config.toml
color_jitter = 0.2
arch = "poolformer"
hidden_act = "gelu"
widths = [64, 128, 256]
beta2 = 0.98
Rows from block 8 of a small image classifier, named by matrix and row number. Rows with one number belong to one neuron. Each number is 200 + 40 x the weight over its row's rms, rounded and kept within 0 to 999. All counts start at 0. After the name is the row's rms in percent of the matrix's.
After each neuron's rows are labels from the 100 images, of 14976, where the neuron reaches its highest value: "responds to" is what is common among them. Only what is clearly more common there than usual is listed. The data: stained colorectal tissue patches (NCT-CRC-HE-100K).
# fc1: MLP up (model.blocks.8.mlp.fc1.weight, 512x128), inputs 0-127
# fc2: MLP down (model.blocks.8.mlp.fc2.weight, 128x512, transposed), outputs 0-127

fc1.432,086,183,186,208,198,281,225,175,216,182,240,165,189,238,202,178,139,228,167,195,185,137,163,175,163,194,236,191,221,284,213,206,212,289,164,195,198,200,227,212,243,124,230,232,225,209,225,186,207,217,268,196,175,201,268,58,164,194,199,267,185,224,187,232,180,329,227,194,262,190,124,185,189,161,242,172,195,205,170,219,196,197,215,85,266,215,214,232,171,62,197,194,118,236,188,187,229,206,171,193,250,241,172,146,207,204,228,265,157,218,197,186,161,188,218,167,208,163,163,164,218,200,229,175,178,182,166,192,209
fc2.432,083,214,170,153,183,220,230,200,191,190,147,188,230,163,221,256,215,209,225,205,181,161,280,169,141,233,196,253,190,238,221,262,229,127,181,310,190,177,157,230,163,196,172,185,204,163,237,251,256,166,197,174,244,206,217,155,200,197,217,129,151,216,169,152,188,234,158,148,147,223,233,244,199,154,138,172,172,202,176,254,116,226,220,140,171,250,242,166,293,265,200,166,216,209,228,242,209,180,153,233,201,152,223,250,192,180,226,261,251,198,221,193,185,258,272,208,155,215,184,149,191,61,235,200,266,222,232,177,165
responds to: tissue: tumour epithelium

fc1.116,101,227,208,250,224,275,216,191,213,163,174,193,191,158,170,218,176,245,230,213,211,210,156,182,196,225,277,170,221,222,239,36,174,209,250,169,186,240,237,217,176,275,80,178,184,196,254,212,268,261,194,224,158,113,218,184,216,193,220,230,221,212,255,245,223,182,182,164,229,168,166,263,210,272,238,193,242,194,148,249,224,262,162,160,194,208,191,185,190,92,193,186,185,211,199,255,176,138,192,241,195,226,116,216,151,217,236,174,206,206,242,229,168,220,169,188,168,201,199,255,243,205,190,261,153,209,146,165,238
fc2.116,164,165,173,136,196,185,238,183,210,192,214,179,197,396,223,227,222,215,223,196,210,215,217,211,206,191,187,210,235,151,205,228,142,172,247,223,195,189,181,187,199,217,206,184,211,183,216,156,187,216,140,197,236,166,68,249,211,230,195,242,64,217,181,207,203,202,180,218,92,204,161,217,218,204,210,252,195,195,194,217,110,195,227,235,201,111,221,242,321,202,218,196,203,295,204,234,212,223,221,177,209,237,180,254,185,151,223,219,181,208,190,195,136,159,205,205,196,209,164,187,167,137,198,169,223,245,185,183,222
responds to: tissue: tumour epithelium; tissue: lymphocytes

fc1.349,091,203,295,156,229,202,164,188,207,198,220,199,209,270,173,222,180,205,202,189,227,142,188,200,149,108,230,181,152,185,252,293,233,307,210,155,178,185,155,248,163,162,172,215,202,196,229,182,252,264,258,214,207,270,172,145,204,169,170,195,196,173,176,179,204,185,149,155,198,199,98,238,183,164,155,169,144,233,200,163,192,276,123,268,194,200,276,228,201,150,214,168,221,229,238,178,287,184,234,256,177,274,178,225,227,190,168,232,202,199,215,212,210,117,154,174,125,203,149,196,199,199,242,195,183,139,243,159,198
fc2.349,123,184,249,100,179,208,200,322,215,216,271,174,227,179,168,196,214,185,215,197,156,193,205,214,265,199,202,173,227,268,223,250,187,191,190,149,175,228,194,249,119,300,209,186,277,217,221,163,181,185,147,215,222,256,49,227,205,172,225,201,249,222,184,215,187,216,186,220,178,202,200,224,226,236,225,208,220,71,203,183,215,184,197,199,189,97,86,189,229,156,209,164,204,241,256,198,165,187,146,161,200,201,168,220,182,157,160,183,177,200,192,214,213,103,189,194,212,207,163,200,171,215,200,180,183,170,199,216,140
responds to: tissue: adipose tissue; tissue: mucus

fc1.377,100,119,232,153,229,285,134,220,175,251,259,240,188,292,171,208,176,124,181,183,176,166,213,168,236,192,226,109,172,166,210,241,153,202,271,227,182,163,198,175,176,224,233,267,163,205,256,251,196,163,232,244,214,226,226,191,219,178,143,226,179,174,259,191,190,248,219,110,133,208,230,177,187,201,191,197,176,190,112,158,100,184,130,228,150,162,213,216,239,222,159,250,186,271,246,176,154,166,225,202,253,126,216,222,204,176,158,238,171,239,187,227,218,190,182,186,170,148,161,156,210,207,178,127,195,245,159,187,241
fc2.377,095,155,286,243,186,210,193,332,259,192,202,222,195,99,222,219,202,207,225,168,255,218,202,153,141,232,191,146,56,130,216,203,227,250,221,182,213,153,211,188,119,165,215,213,173,195,197,188,187,183,128,177,188,202,259,163,164,183,202,226,290,192,242,219,190,185,158,273,222,228,155,211,234,205,253,167,220,202,205,205,246,187,151,184,227,225,267,214,174,230,151,187,159,226,223,254,185,236,138,179,175,193,212,212,204,238,195,196,187,159,231,220,173,342,195,192,202,182,192,213,243,138,151,195,164,191,191,231,196
responds to: tissue: smooth muscle; tissue: cancer-associated stroma

fc1.365,086,214,237,175,188,203,190,179,247,225,194,180,198,196,257,189,182,291,200,228,207,227,120,236,177,203,212,163,192,135,297,188,125,202,214,246,162,158,232,194,202,217,228,213,179,226,205,228,244,165,305,239,145,208,262,179,165,205,166,211,289,192,234,185,210,222,190,202,174,227,215,173,84,160,199,180,214,199,225,249,90,193,187,170,127,173,261,206,140,164,159,174,191,180,234,169,191,208,253,219,237,225,222,130,164,224,299,191,132,191,144,270,184,154,222,186,151,186,203,239,208,205,224,285,141,213,158,176,223
fc2.365,076,188,172,219,215,180,203,253,197,242,241,211,229,174,192,172,245,171,132,209,237,197,290,245,165,198,202,220,194,224,203,161,210,145,169,256,216,126,203,189,335,229,212,224,221,152,145,157,217,197,70,177,201,235,250,220,193,170,215,218,54,211,213,219,196,212,182,224,220,132,223,231,186,170,205,186,169,176,256,184,202,219,193,244,93,279,117,150,217,190,258,178,158,173,167,218,171,217,152,204,225,192,235,221,195,156,207,264,230,172,184,205,178,225,242,136,196,183,195,231,216,168,250,239,140,227,239,207,173
responds to: tissue: adipose tissue

fc1.193,096,201,202,176,226,188,164,127,242,212,197,157,170,192,129,158,195,157,183,228,116,173,211,243,180,159,142,158,208,237,166,205,141,295,236,171,203,215,199,177,146,174,249,215,201,204,213,174,286,208,254,257,174,283,213,200,260,231,177,188,201,202,237,161,165,215,217,170,171,187,166,347,206,193,224,130,172,185,166,143,189,206,211,142,209,165,187,242,160,210,180,174,126,259,265,181,208,134,213,167,162,264,175,209,217,192,224,209,240,244,281,217,197,170,215,171,152,179,185,266,315,177,189,252,213,187,221,210,189
fc2.193,151,208,183,161,212,213,203,129,181,224,208,166,225,284,199,193,214,185,194,194,208,198,217,214,178,212,205,212,141,219,183,199,102,212,202,342,241,203,176,228,189,217,207,263,211,192,180,222,198,171,341,183,236,199,221,205,228,194,204,47,318,241,186,163,182,227,208,209,189,182,205,173,203,212,142,129,192,177,189,209,101,180,187,185,207,146,309,224,215,193,205,200,231,232,329,203,170,172,151,187,228,211,197,218,290,171,198,209,178,191,199,191,193,161,205,183,198,180,208,213,192,148,178,202,205,202,190,238,209
responds to: tissue: adipose tissue

fc1.247,107,211,346,244,257,210,137,192,183,254,203,203,238,269,121,203,220,158,193,133,104,164,239,179,231,225,240,225,163,228,226,133,168,197,200,123,180,256,190,228,271,245,255,141,202,222,222,270,183,195,230,160,173,191,224,200,207,189,180,163,155,218,244,181,213,230,151,113,162,229,176,265,218,256,123,192,164,212,194,149,242,185,191,208,144,252,190,217,225,149,201,139,208,228,226,149,266,173,184,175,135,187,165,224,206,188,185,167,175,195,287,177,220,155,168,182,147,189,207,197,236,203,175,159,200,224,244,211,208
fc2.247,075,201,203,258,189,211,163,261,205,224,221,174,188,19,176,169,193,226,185,207,210,190,51,172,211,194,196,178,159,105,175,194,227,218,142,115,203,182,234,196,108,235,183,206,171,210,249,204,182,180,160,221,193,200,300,225,202,155,200,259,282,186,239,195,208,182,175,219,196,187,227,214,190,201,220,237,188,225,193,186,240,186,192,201,213,234,218,191,31,228,200,249,213,164,178,252,223,145,247,192,196,195,199,141,207,202,203,184,210,217,200,166,267,192,196,210,203,198,240,204,188,273,200,181,184,199,217,184,205
responds to: tissue: smooth muscle

fc1.104,086,170,218,218,211,172,161,169,232,163,167,219,194,241,217,202,220,197,184,254,134,202,162,234,122,95,189,177,202,212,225,260,194,190,200,177,159,166,293,201,180,185,258,201,137,243,143,141,186,279,212,258,209,194,190,161,242,119,185,234,243,167,170,198,203,284,182,202,228,187,254,180,208,156,201,220,147,272,198,145,198,195,147,248,116,235,210,138,220,192,209,312,247,156,180,157,272,187,215,229,203,217,168,205,186,190,214,172,172,239,190,164,229,144,188,187,247,188,159,188,213,196,252,237,244,208,265,172,314
fc2.104,108,138,117,232,237,168,220,176,216,209,242,196,236,271,224,261,239,216,245,201,243,136,334,234,159,236,238,198,241,242,175,198,279,162,182,186,224,216,238,217,226,127,179,260,156,238,206,210,219,168,166,219,158,215,222,192,225,184,218,208,85,227,172,136,192,205,203,180,200,258,229,197,264,211,152,186,165,275,211,239,298,174,170,188,180,229,162,187,236,214,208,170,193,215,145,227,134,214,208,230,165,193,172,192,178,199,224,123,162,161,205,227,158,289,192,150,281,191,143,182,164,141,164,230,211,193,192,163,195
responds to: tissue: tumour epithelium

fc1.182,096,195,318,179,229,167,149,209,253,174,180,189,186,252,215,187,246,219,231,208,182,268,215,220,191,238,160,207,115,210,207,254,232,223,181,194,196,225,200,194,155,248,168,269,147,223,177,175,225,190,168,214,180,291,240,219,241,217,110,211,192,184,337,187,204,182,167,145,204,182,243,248,198,186,133,164,179,192,167,190,196,215,183,200,183,186,258,122,192,200,201,187,231,246,307,140,182,176,249,162,234,120,155,213,227,202,212,222,213,203,203,151,236,174,143,144,151,125,145,242,238,191,259,186,165,212,218,171,265
fc2.182,085,253,266,130,203,173,195,155,208,245,188,181,207,220,177,205,230,196,231,162,166,236,293,201,157,135,189,216,269,297,236,161,216,300,173,128,232,176,206,207,61,146,205,167,165,188,169,205,217,254,204,192,191,191,159,224,168,216,255,213,295,186,234,194,158,158,223,152,150,174,196,229,243,175,291,249,222,182,157,165,230,248,231,260,173,115,168,167,198,171,211,115,209,248,250,202,203,178,270,210,183,242,232,192,217,179,193,195,193,242,188,169,178,186,142,240,163,205,226,190,232,164,190,219,208,252,180,195,213
responds to: tissue: adipose tissue

fc1.8,093,119,209,134,215,194,174,186,234,209,193,150,145,256,205,118,187,157,183,205,195,173,239,194,147,136,265,167,169,156,222,286,131,258,264,174,236,172,212,199,207,142,152,227,196,221,161,201,211,235,238,225,180,301,141,208,223,179,179,190,210,204,179,163,156,274,191,143,185,200,148,268,240,158,123,186,123,254,158,131,188,190,177,198,186,183,255,154,221,220,241,196,203,228,210,160,174,178,231,171,178,238,170,231,219,234,204,258,200,293,280,240,157,234,204,158,173,173,172,175,225,231,254,159,276,181,212,180,220
fc2.8,124,180,363,191,169,202,240,234,204,186,185,232,189,288,248,215,252,214,228,185,111,178,203,203,169,190,201,203,141,184,244,170,221,222,231,200,221,144,208,216,120,301,201,236,209,219,157,197,242,181,134,160,194,118,210,223,203,143,171,198,121,192,197,184,198,229,208,179,124,234,222,194,250,161,163,229,223,191,163,190,212,198,211,210,220,164,224,209,292,223,189,174,180,291,231,190,200,260,337,225,181,173,187,224,235,198,251,218,250,176,190,121,241,194,174,196,171,177,194,178,238,149,202,223,215,173,252,200,196
responds to: tissue: adipose tissue

fc1.296,094,150,179,224,218,202,221,160,207,172,220,188,192,217,148,163,184,162,181,207,181,192,168,178,175,157,216,107,199,205,211,140,138,300,249,200,216,233,238,159,222,165,347,157,154,150,221,170,208,229,216,283,184,201,227,182,196,204,149,191,228,224,269,159,131,260,208,194,146,199,145,273,215,264,223,134,167,184,225,147,178,202,201,134,227,197,188,259,178,245,199,244,125,213,249,247,179,159,233,173,194,209,199,194,213,185,197,255,205,293,268,222,223,205,209,157,169,176,197,178,316,191,201,247,180,193,215,189,247
fc2.296,094,173,177,204,192,224,210,139,154,239,202,259,212,346,145,189,205,153,201,190,180,199,236,221,198,203,218,187,194,259,192,147,170,222,200,272,162,143,214,276,178,196,215,255,214,239,123,282,189,193,266,189,190,150,121,213,304,143,197,145,230,260,118,153,165,183,211,199,193,211,211,187,194,189,181,133,190,196,196,243,142,171,177,193,228,138,263,219,246,221,176,210,262,255,254,211,159,222,193,208,203,184,183,161,239,184,222,167,201,208,175,117,274,194,226,169,167,118,188,213,233,177,205,248,151,208,148,208,165
responds to: tissue: normal colon mucosa

fc1.2,100,120,202,174,243,274,137,179,198,243,235,230,199,267,187,205,204,185,185,204,168,172,218,156,202,167,269,97,214,177,237,267,108,199,238,182,172,181,196,193,171,215,226,265,147,141,226,262,213,184,243,234,195,241,241,213,200,212,137,234,202,158,259,167,175,253,198,114,152,227,190,173,171,193,165,201,135,217,103,160,141,165,144,222,160,133,234,179,251,171,177,253,219,246,214,149,165,206,239,159,195,151,221,235,213,216,168,216,223,188,215,214,240,128,163,179,157,120,179,164,226,265,187,143,212,235,177,206,245
fc2.2,094,209,305,242,193,175,181,384,240,221,190,178,173,163,209,234,211,218,199,213,245,138,107,207,182,236,203,179,65,118,162,218,261,263,207,223,192,191,212,201,79,254,186,188,200,182,196,231,220,179,106,178,201,192,269,169,198,202,187,163,264,199,183,216,206,171,214,211,268,201,168,188,272,194,192,200,216,211,200,212,273,245,197,226,208,283,241,188,198,235,184,185,206,203,172,206,194,204,121,204,196,171,182,229,169,226,202,171,186,228,186,206,201,284,213,219,191,236,185,217,211,174,207,207,194,218,172,234,208
responds to: tissue: smooth muscle