A small image classifier, trained from scratch.
Data: trained on stained colorectal tissue patches (NCT-CRC-HE-100K), 90422 training examples, 25.5 epochs.
Rows from block 11 of a small image classifier, named by matrix and row number. Rows with one number belong to one neuron. Each number is 128 + 24 x the weight over its row's rms, rounded and kept within 0 to 255. All counts start at 0. Numbers have three digits each. After the name is the row's rms in percent of the matrix's.
Before each neuron's rows are labels from the 100 images, of 14976, where the neuron reaches its highest value: "strongest on" is what is common among them. Only what is clearly more common there than usual is listed. The data: stained colorectal tissue patches (NCT-CRC-HE-100K). In brackets: how many of the 100.
# fc1: MLP up (model.blocks.11.mlp.fc1.weight, 1024x256), inputs 192-255
# fc2: MLP down (model.blocks.11.mlp.fc2.weight, 256x1024, transposed), outputs 192-255

strongest on: tissue: mucus (67)
fc1.735 099:121167163097146111121164167112167133130144091142157144192109131122138138125153099106093130145095172108091122138125131128107154154172130104119116103104129127132109134101118196106107088071139092
fc2.735 116:131127113147149118103146131151173097087133113103125176143101144125114083130097160193080128134135134105123143146134121112146147135151099153167127130093144129079070112160099126105115137140095138

strongest on: tissue: normal colon mucosa (57)
fc1.11 099:141131107163140106141095142121099175128142110126144136147128130120122117150113158112093118147133133118136127133130093135108149129157139169079094161114105160142120131177116141127141146111142138
fc2.11 118:109173104141151166136125127132095164131054118214152123133155138100114112089177114121132129150132094136147106126104106135117092104106081158158148120100146114157114109073136096117151123145091123

strongest on: tissue: smooth muscle (58); tissue: normal colon mucosa (30)
fc1.504 090:069116137134135144129117112110161138142117136132169160119122125135143156128126077152166172109115097130103157132168093169129146111109173102138151137117122142074105123115089120136102144130156166
fc2.504 089:146135143158139117127168131120093136127141137146141129137126129123130116124137123141085122111138125128127148132126165126137132126188125123123181056118132124069130123093139127048132095111139135

strongest on: tissue: cancer-associated stroma (46)
fc1.500 122:110106121129189157144128149128115152149114115128157155125137163143121107117109110132115139125094119102124155140118135183124127149116116115152184111051115165100127156132121173115123091126137164
fc2.500 135:149131126108115132129098111120135117109147127147113147167142125132123156109096170118150128117139092150098141135129140108114127123166154153130130139122120141144136125180123098107149184121122120

strongest on: tissue: mucus (43); tissue: normal colon mucosa (31)
fc1.311 094:092104127138147123173140098097110198148130128132129116147172151106166117143111151138147137127129146096109126127126109133081172130126128149123098165114087134115129126134093120126126131125117158
fc2.311 102:099146115101119109165103133119105137112134157149107107129155165161136166111168133135087121138134086121104142151104109146160124110153100143120128112131133164105114081100132116149099140083134137

strongest on: tissue: mucus (26)
fc1.619 095:124114089124106136134116142112152201126109124157168131176152122108116095103135145139106135096103164094124170107117059107114195099139127178107098134126129129120137158158157182134132114115142068
fc2.619 082:116111130133101149134139103130106131154137105105125097118120108133144152142153110133078171146128119130111124162107210165142172150108158072141140136116123144155117136131110165119134159108133090

strongest on: tissue: debris (100)
fc1.395 101:112112127131142119142109166122144126179128074102152162171116167141179133101089138147122142121120129134134160147153100151122145132124134126123159144094107173133123122121128138144102133128144113
fc2.395 110:132085151096104131121184122127172127128072116117094130114128127140147107128134131114150175121125125131121118119126167099123165146104108126121083130126150134104101177155108091145156134098100117

strongest on: tissue: normal colon mucosa (55)
fc1.687 089:133124098158143166112111122098116153123119116155142157117131131131101100102108152152134106145113131105117177116164089125138135133168114189166162157118144147133120140146096123096107158140136148
fc2.687 079:090125117137134147132097125122083132127093102129117118135138137127124124145123120091110117116114090101096111120130133149135103148111158118123118125126112116197132119043136163137143157128150151

strongest on: tissue: smooth muscle (95)
fc1.106 102:075134132123148122125120127116149145133107119123178158124131137145142155152127072145158186107114113130112141133154102172118133117109165095109118130125137136087103130105085132152098151119159173
fc2.106 099:158124131142127116115160144129097130122146149151141084153138147124113118119160127136111122130136135130123119117124191122130123122197148137118163068125136127103115135091129113059145104128127127

strongest on: tissue: smooth muscle (65)
fc1.299 102:124157159090143116118109133130134161190106141085143107145120104144117126145139088121121147102108135134097125102145127135134129121113170110101091118097144107146128115138127166158129131129110132
fc2.299 109:109153122118128095133167128122137158128162099114131113110118138119137116142145130161127147117126186112114117110139146067135129123173136141146139133137118120099129114155122127104142168132135127

strongest on: tissue: cancer-associated stroma (49); tissue: smooth muscle (37)
fc1.596 099:158135154138152139132099145128180171173162089122178119151134139137109126125130114158155117181084179109120133140103132138133125146166124150138168105094109115145120194116137156121100143144140089
fc2.596 094:155117131082157104118135146133164105132162133162089110142118134141125143111120176150153148156126159104119100101119161098129130099167101125145126162121116115167136118127159073109122137099123099

strongest on: tissue: adipose tissue (89)
fc1.482 091:131129131069143117141135121136138134154114126116146134180135105122152142127087106170124158101113136129113135068120116135135184154134150131095136141080126111137146125162101170161130149113137083
fc2.482 077:113128137127123154136135183103104123118133110136126167135114119104133145144193090148095127129109070148105119156093140117153127109119169102138162159114130128180155120099084185091132161098132132

strongest on: tissue: cancer-associated stroma (57)
fc1.469 106:123111140083120112165147140131149140131125122119096156105149114128161157123132091136123166118131164106152160093132131119115132191118162115120145088088089134051137138119119184153112107133157134
fc2.469 106:098107125151111161125122136161095124122091112144136151116137134114118130146109154141137122113093106161131152145162124132114153140119133149104146134125143128171134118107133130101125111106156141

strongest on: tissue: normal colon mucosa (52)
fc1.111 099:074171085157138084140136144106128125105132108129140159151150180152192112118140113127122142099136121130131146116124098139077142111117116110098118108149089197129123111101131120139123104124154122
fc2.111 094:117143161109092133117168129138173132120206136091106083184067150131125103104130096111146136149138097130141114147133223106130140112156128078135100156124119111120120138145095136083143131153125125

strongest on: tissue: smooth muscle (87)
fc1.555 115:164129108102156148144167127048133099156148120109097104130132121121099155127109111166133119166119123131095131153150152109115095208149134137155149106120117110143073183160104117117117147121130116
fc2.555 122:084120135133122153130056159115105135125122113127117146094144127131119119142136097102165113137117120130123123127101126136112123142074148086100120161153108107136144131083138124189152114114119126

strongest on: tissue: mucus (29); tissue: normal colon mucosa (28)
fc1.94 095:092129134159116119135140106120104173119155136133122130138221185138149101170133123109173136131141172078137112129107118131081127118155121159111097137137120121088137186092150121116155088130153178
fc2.94 083:108128123101123141119170123157129143133090144143137153161112160135104126133122111131109148134129121126127128130134171132115121127133108100113090103144123110077148132165094153101113158136116125

strongest on: tissue: adipose tissue (91)
fc1.586 110:125145137156126127128104109116121154098105132118100128089138163109116112128158189123122108145126142126141153142134071102100066110175148175107118103169148124110133126132127145118156075155135182
fc2.586 092:085140136142121112131138123124144121111102123109149131081122128134131118129083123105107117121149142131141106095126193142131125148093147065119098174136124132147126130134128182171161157143137130

strongest on: tissue: adipose tissue (93)
fc1.295 099:144136139094139117140114123119116165144123104093115135117124137108132097125126173135108142160117134116132149087122095129126038123161150176122144101167110127124136095117154146123192121137115163
fc2.295 092:122145088155127101130116131143123116171116133075150148136095167174148127143107104113123080151102119135159106121112174154137137144113145074123107167137105128130145096167083174179149117135162143

strongest on: tissue: tumour epithelium (61)
fc1.233 116:125151136099124121132106165094109136132119096067112130128126149098103143121073111116140203108136136124142111115113100113086121130105134158115117094096151139130125121149145137205181112125168161
fc2.233 109:097117119179138147117157126130120129133139140129147148076157135118110136110095152139114118136137224115138136168143155097119109113121095126119137146135112118134087116104144107131151131126168129

strongest on: tissue: mucus (87)
fc1.112 110:151153109133141133157114146137114141173143120143133109130138145094113148161128103133158141147101162115122116127116142116129137174104137141151174131077109101114078223124105130169081145133136121
fc2.112 090:102119124139134160137123122131137118139143141158134145117135120116145110109170120141095113125122170124121119125143147092135135114120135105131144100107126127128131126077145194100116105115117134

strongest on: tissue: debris (36); tissue: mucus (26)
fc1.686 108:126121119084163129119148119123143141142143143157150147154139113155126135130115092087132159098115131124132161156117110144115201138154120134118149142086142148121136131163122140117114130117115078
fc2.686 093:116116118121110083131096146129141108147103106054137125131125126131139129137146125121106120149152129135119114099111166130144120128089196087113144122114102139130151153113169198181142120122144112

strongest on: tissue: normal colon mucosa (82)
fc1.372 098:149168142114119114111133137147116153132128073142126160142109139099154125141149140094081154137129128099134114118157123128116113118129115150153124113120146145133116114126173146128167075119122114
fc2.372 099:208113120137157173122127147161153115139132140142112126137107142131146122104158146150197162131139137117125112170122131107123123182102107175128125122155136122137121143174119147132150122173119105

strongest on: tissue: adipose tissue (99)
fc1.346 107:167120161098127160124121135130115189135122105116138121125128099090096126087116199137124137157084149111128167138154092131066125126172126157149147120121124115128121142163136169145114134111121107
fc2.346 106:146140151134129137121118128117116141143131139119111132122099139119160129135142073138136109147133087157153139152151178168142166119148134085141111122135139132081126111119129169133128117095145150

strongest on: tissue: smooth muscle (99)
fc1.200 096:150156113122157159155148101124123097142117126145115104137134128098102141125097141147162125152090114148083126143115115152111144131132124161136130155130134101163079169139098123137099158114126126
fc2.200 099:107115130115080099128133118103048124125144110113135165086111112152113111131153124122097125114105142105137153136148124109129126125145104101144117079151099104106110142078136121127120104135157132

strongest on: tissue: tumour epithelium (51); tissue: normal colon mucosa (46)
fc1.758 094:129165164124136121113160137111117163142145107124111165146136145153135108155144133101090137118137214086120109104135143106121133115125125124132098118122150138083123128123158147122166099123129127
fc2.758 097:121104118112145158148074122134101119156143130117124121116114127127119120124190114141198126109112172118118147167144115144108155148108141132133125128119116115119102144109134151157143095130122135

strongest on: tissue: tumour epithelium (55); tissue: normal colon mucosa (41)
fc1.578 095:127157161159140160128091129134121095183112121120165100173119149098125095088114126155158133123088125160095135114104121161142148118134130155115097137102148130149125158114155129135128101130134129
fc2.578 108:142120138123138058129154114140109106100151129137134163134149130124136119124149136128120131138134186140109141145164128095122116102144107124110159114120153126127115120100123122156098120142124145

strongest on: tissue: tumour epithelium (55)
fc1.511 083:116147117137097104129139092093116167116118142121111135138155159139115098167123150118164152093137141106137165088095116125068139132147134149087112151142139151125149141116130122143136112125149153
fc2.511 076:131122137127120092130162124129166133104158129109109083173130130132118114111153111119068137139154108147106125124125128110129114111149130134124132066128117135119134140121163145060136154124108114

strongest on: tissue: mucus (83)
fc1.524 095:092090156167153131143162090139127165108145126145136112163141133145127100142142110081114109155121161106108109130058146164131130160125103111114122151126109108199151114100124140109127109112123104
fc2.524 080:211144100131108161131099117139133123106129100100122129124103136110121123126141149128140142149148147104157140132122100090163164139110132171106104120132126143092141144183142098163118091132146124

strongest on: tissue: tumour epithelium (99)
fc1.542 094:142165153155119095115163139139132149113145100129131169135119157126109110157096136138134137145127206110107123143136128115069121155132102160133127098115154120147117151127090136130094103098164159
fc2.542 094:140106091123099166134024142143117121122138075134125123119116126135120106103155086116139136157151148124125143133106146158115152100128107071151136136118134142167127124150176147097106137118127147

strongest on: tissue: normal colon mucosa (95)
fc1.148 095:127137115159149140153104113109103173117122136142149130151141146121128106156141164110121129127139140108135130107131092108124138129143116161113102167139122158145118130161123129109131136141119111
fc2.148 102:082160086157127097129143143126123160120118109195121121148159158118165091144193108126104137150156091119096136101154150121123110093137102144137117087113122108126121101067132100121121144121093145

strongest on: tissue: tumour epithelium (72)
fc1.164 102:125143154100152134121156130116140143129139121153123161165119127141130135123093098129121129108128145113118122115155143143123182173114100130150116106084140134131137096140141170123100104094149092
fc2.164 113:137149109136134103131111121094125089176134093063131106121092098109120136126126132117098118141100132137155103175107159126139156119126172121100158099105122127084149141076158152161136113138109120

strongest on: tissue: mucus (46); tissue: normal colon mucosa (43)
fc1.337 105:092169100133145089113168110124136176125144129129155114165101105151156117169159135103097127109127123090097117167142099129091154106146111163146163135137138113175126097103113113122104117132105069
fc2.337 105:136117116085136129131164109137159132120136131092104141211108138132124126133100098142162145126138092122128129111117209101148139134067118075109126093141126133114121112187119107173153139144109130

strongest on: tissue: adipose tissue (98)
fc1.371 101:136144120090151108134138134057121172147113115078132120127157121124095117135113129127083133123119116074131111129099151130129110194115176096105148099079146151082101159133129194138145098147156156
fc2.371 108:131086132112109129103122098136113136116120139139120134131091112134125120116103130147153120130134080124110127114108150104140123120144093148145133140149118133078108156144132052152120134093145141

strongest on: tissue: cancer-associated stroma (70)
fc1.710 114:116101111160163153136118170123102111168111117116142130128160164127113103108092090148138139123106146125112158134138126139122125156148154137145156111052113128112113201129105146117130120120135188
fc2.710 117:114119141088129089130093115112138124128136166097141099185129117111121156111159103125123149135121045148117150124122105141130121135107154125119129099119137102136124107132104122180147155123111135

strongest on: tissue: smooth muscle (74)
fc1.605 107:162118159130117153133107105114123114188102126087112117160124113114113084113091166141138120118120133145107143109135114139138137122113139145118111148100142126163119150168163141141146127124129114
fc2.605 115:110135167141136047133168126132108120128151127151128170142139131129133099150162107135106101143140178128125136149119158098139133141170094089096151115124133114116125122056125133088121109106139111

strongest on: tissue: smooth muscle (96)
fc1.415 093:146157152101125153112145130107144087154104119126123103148114123122098130123122171122136128133091132156065125122115129136101134125145120142146135116119157109158091147141144138113113117094127120
fc2.415 112:140146124083119112125100133118116146122140111105100177164127122129141110112112138132093122164134112138125119100150119114101165129155145105127113103149117121181139146139131110165128101128164143

strongest on: tissue: smooth muscle (76)
fc1.486 095:106121128137166131141126175095156148136136075093171147129148167113102112127123106116119171138073163102108137153118100149094114145140130150129124091106142164141077162092111135152113113126155152
fc2.486 102:139131138149142122137138139144112147124133157139170139099109157107136130114180108169134155121166125147129130088124135152118141102123095112125152148141146152141128149110137113124107140171130104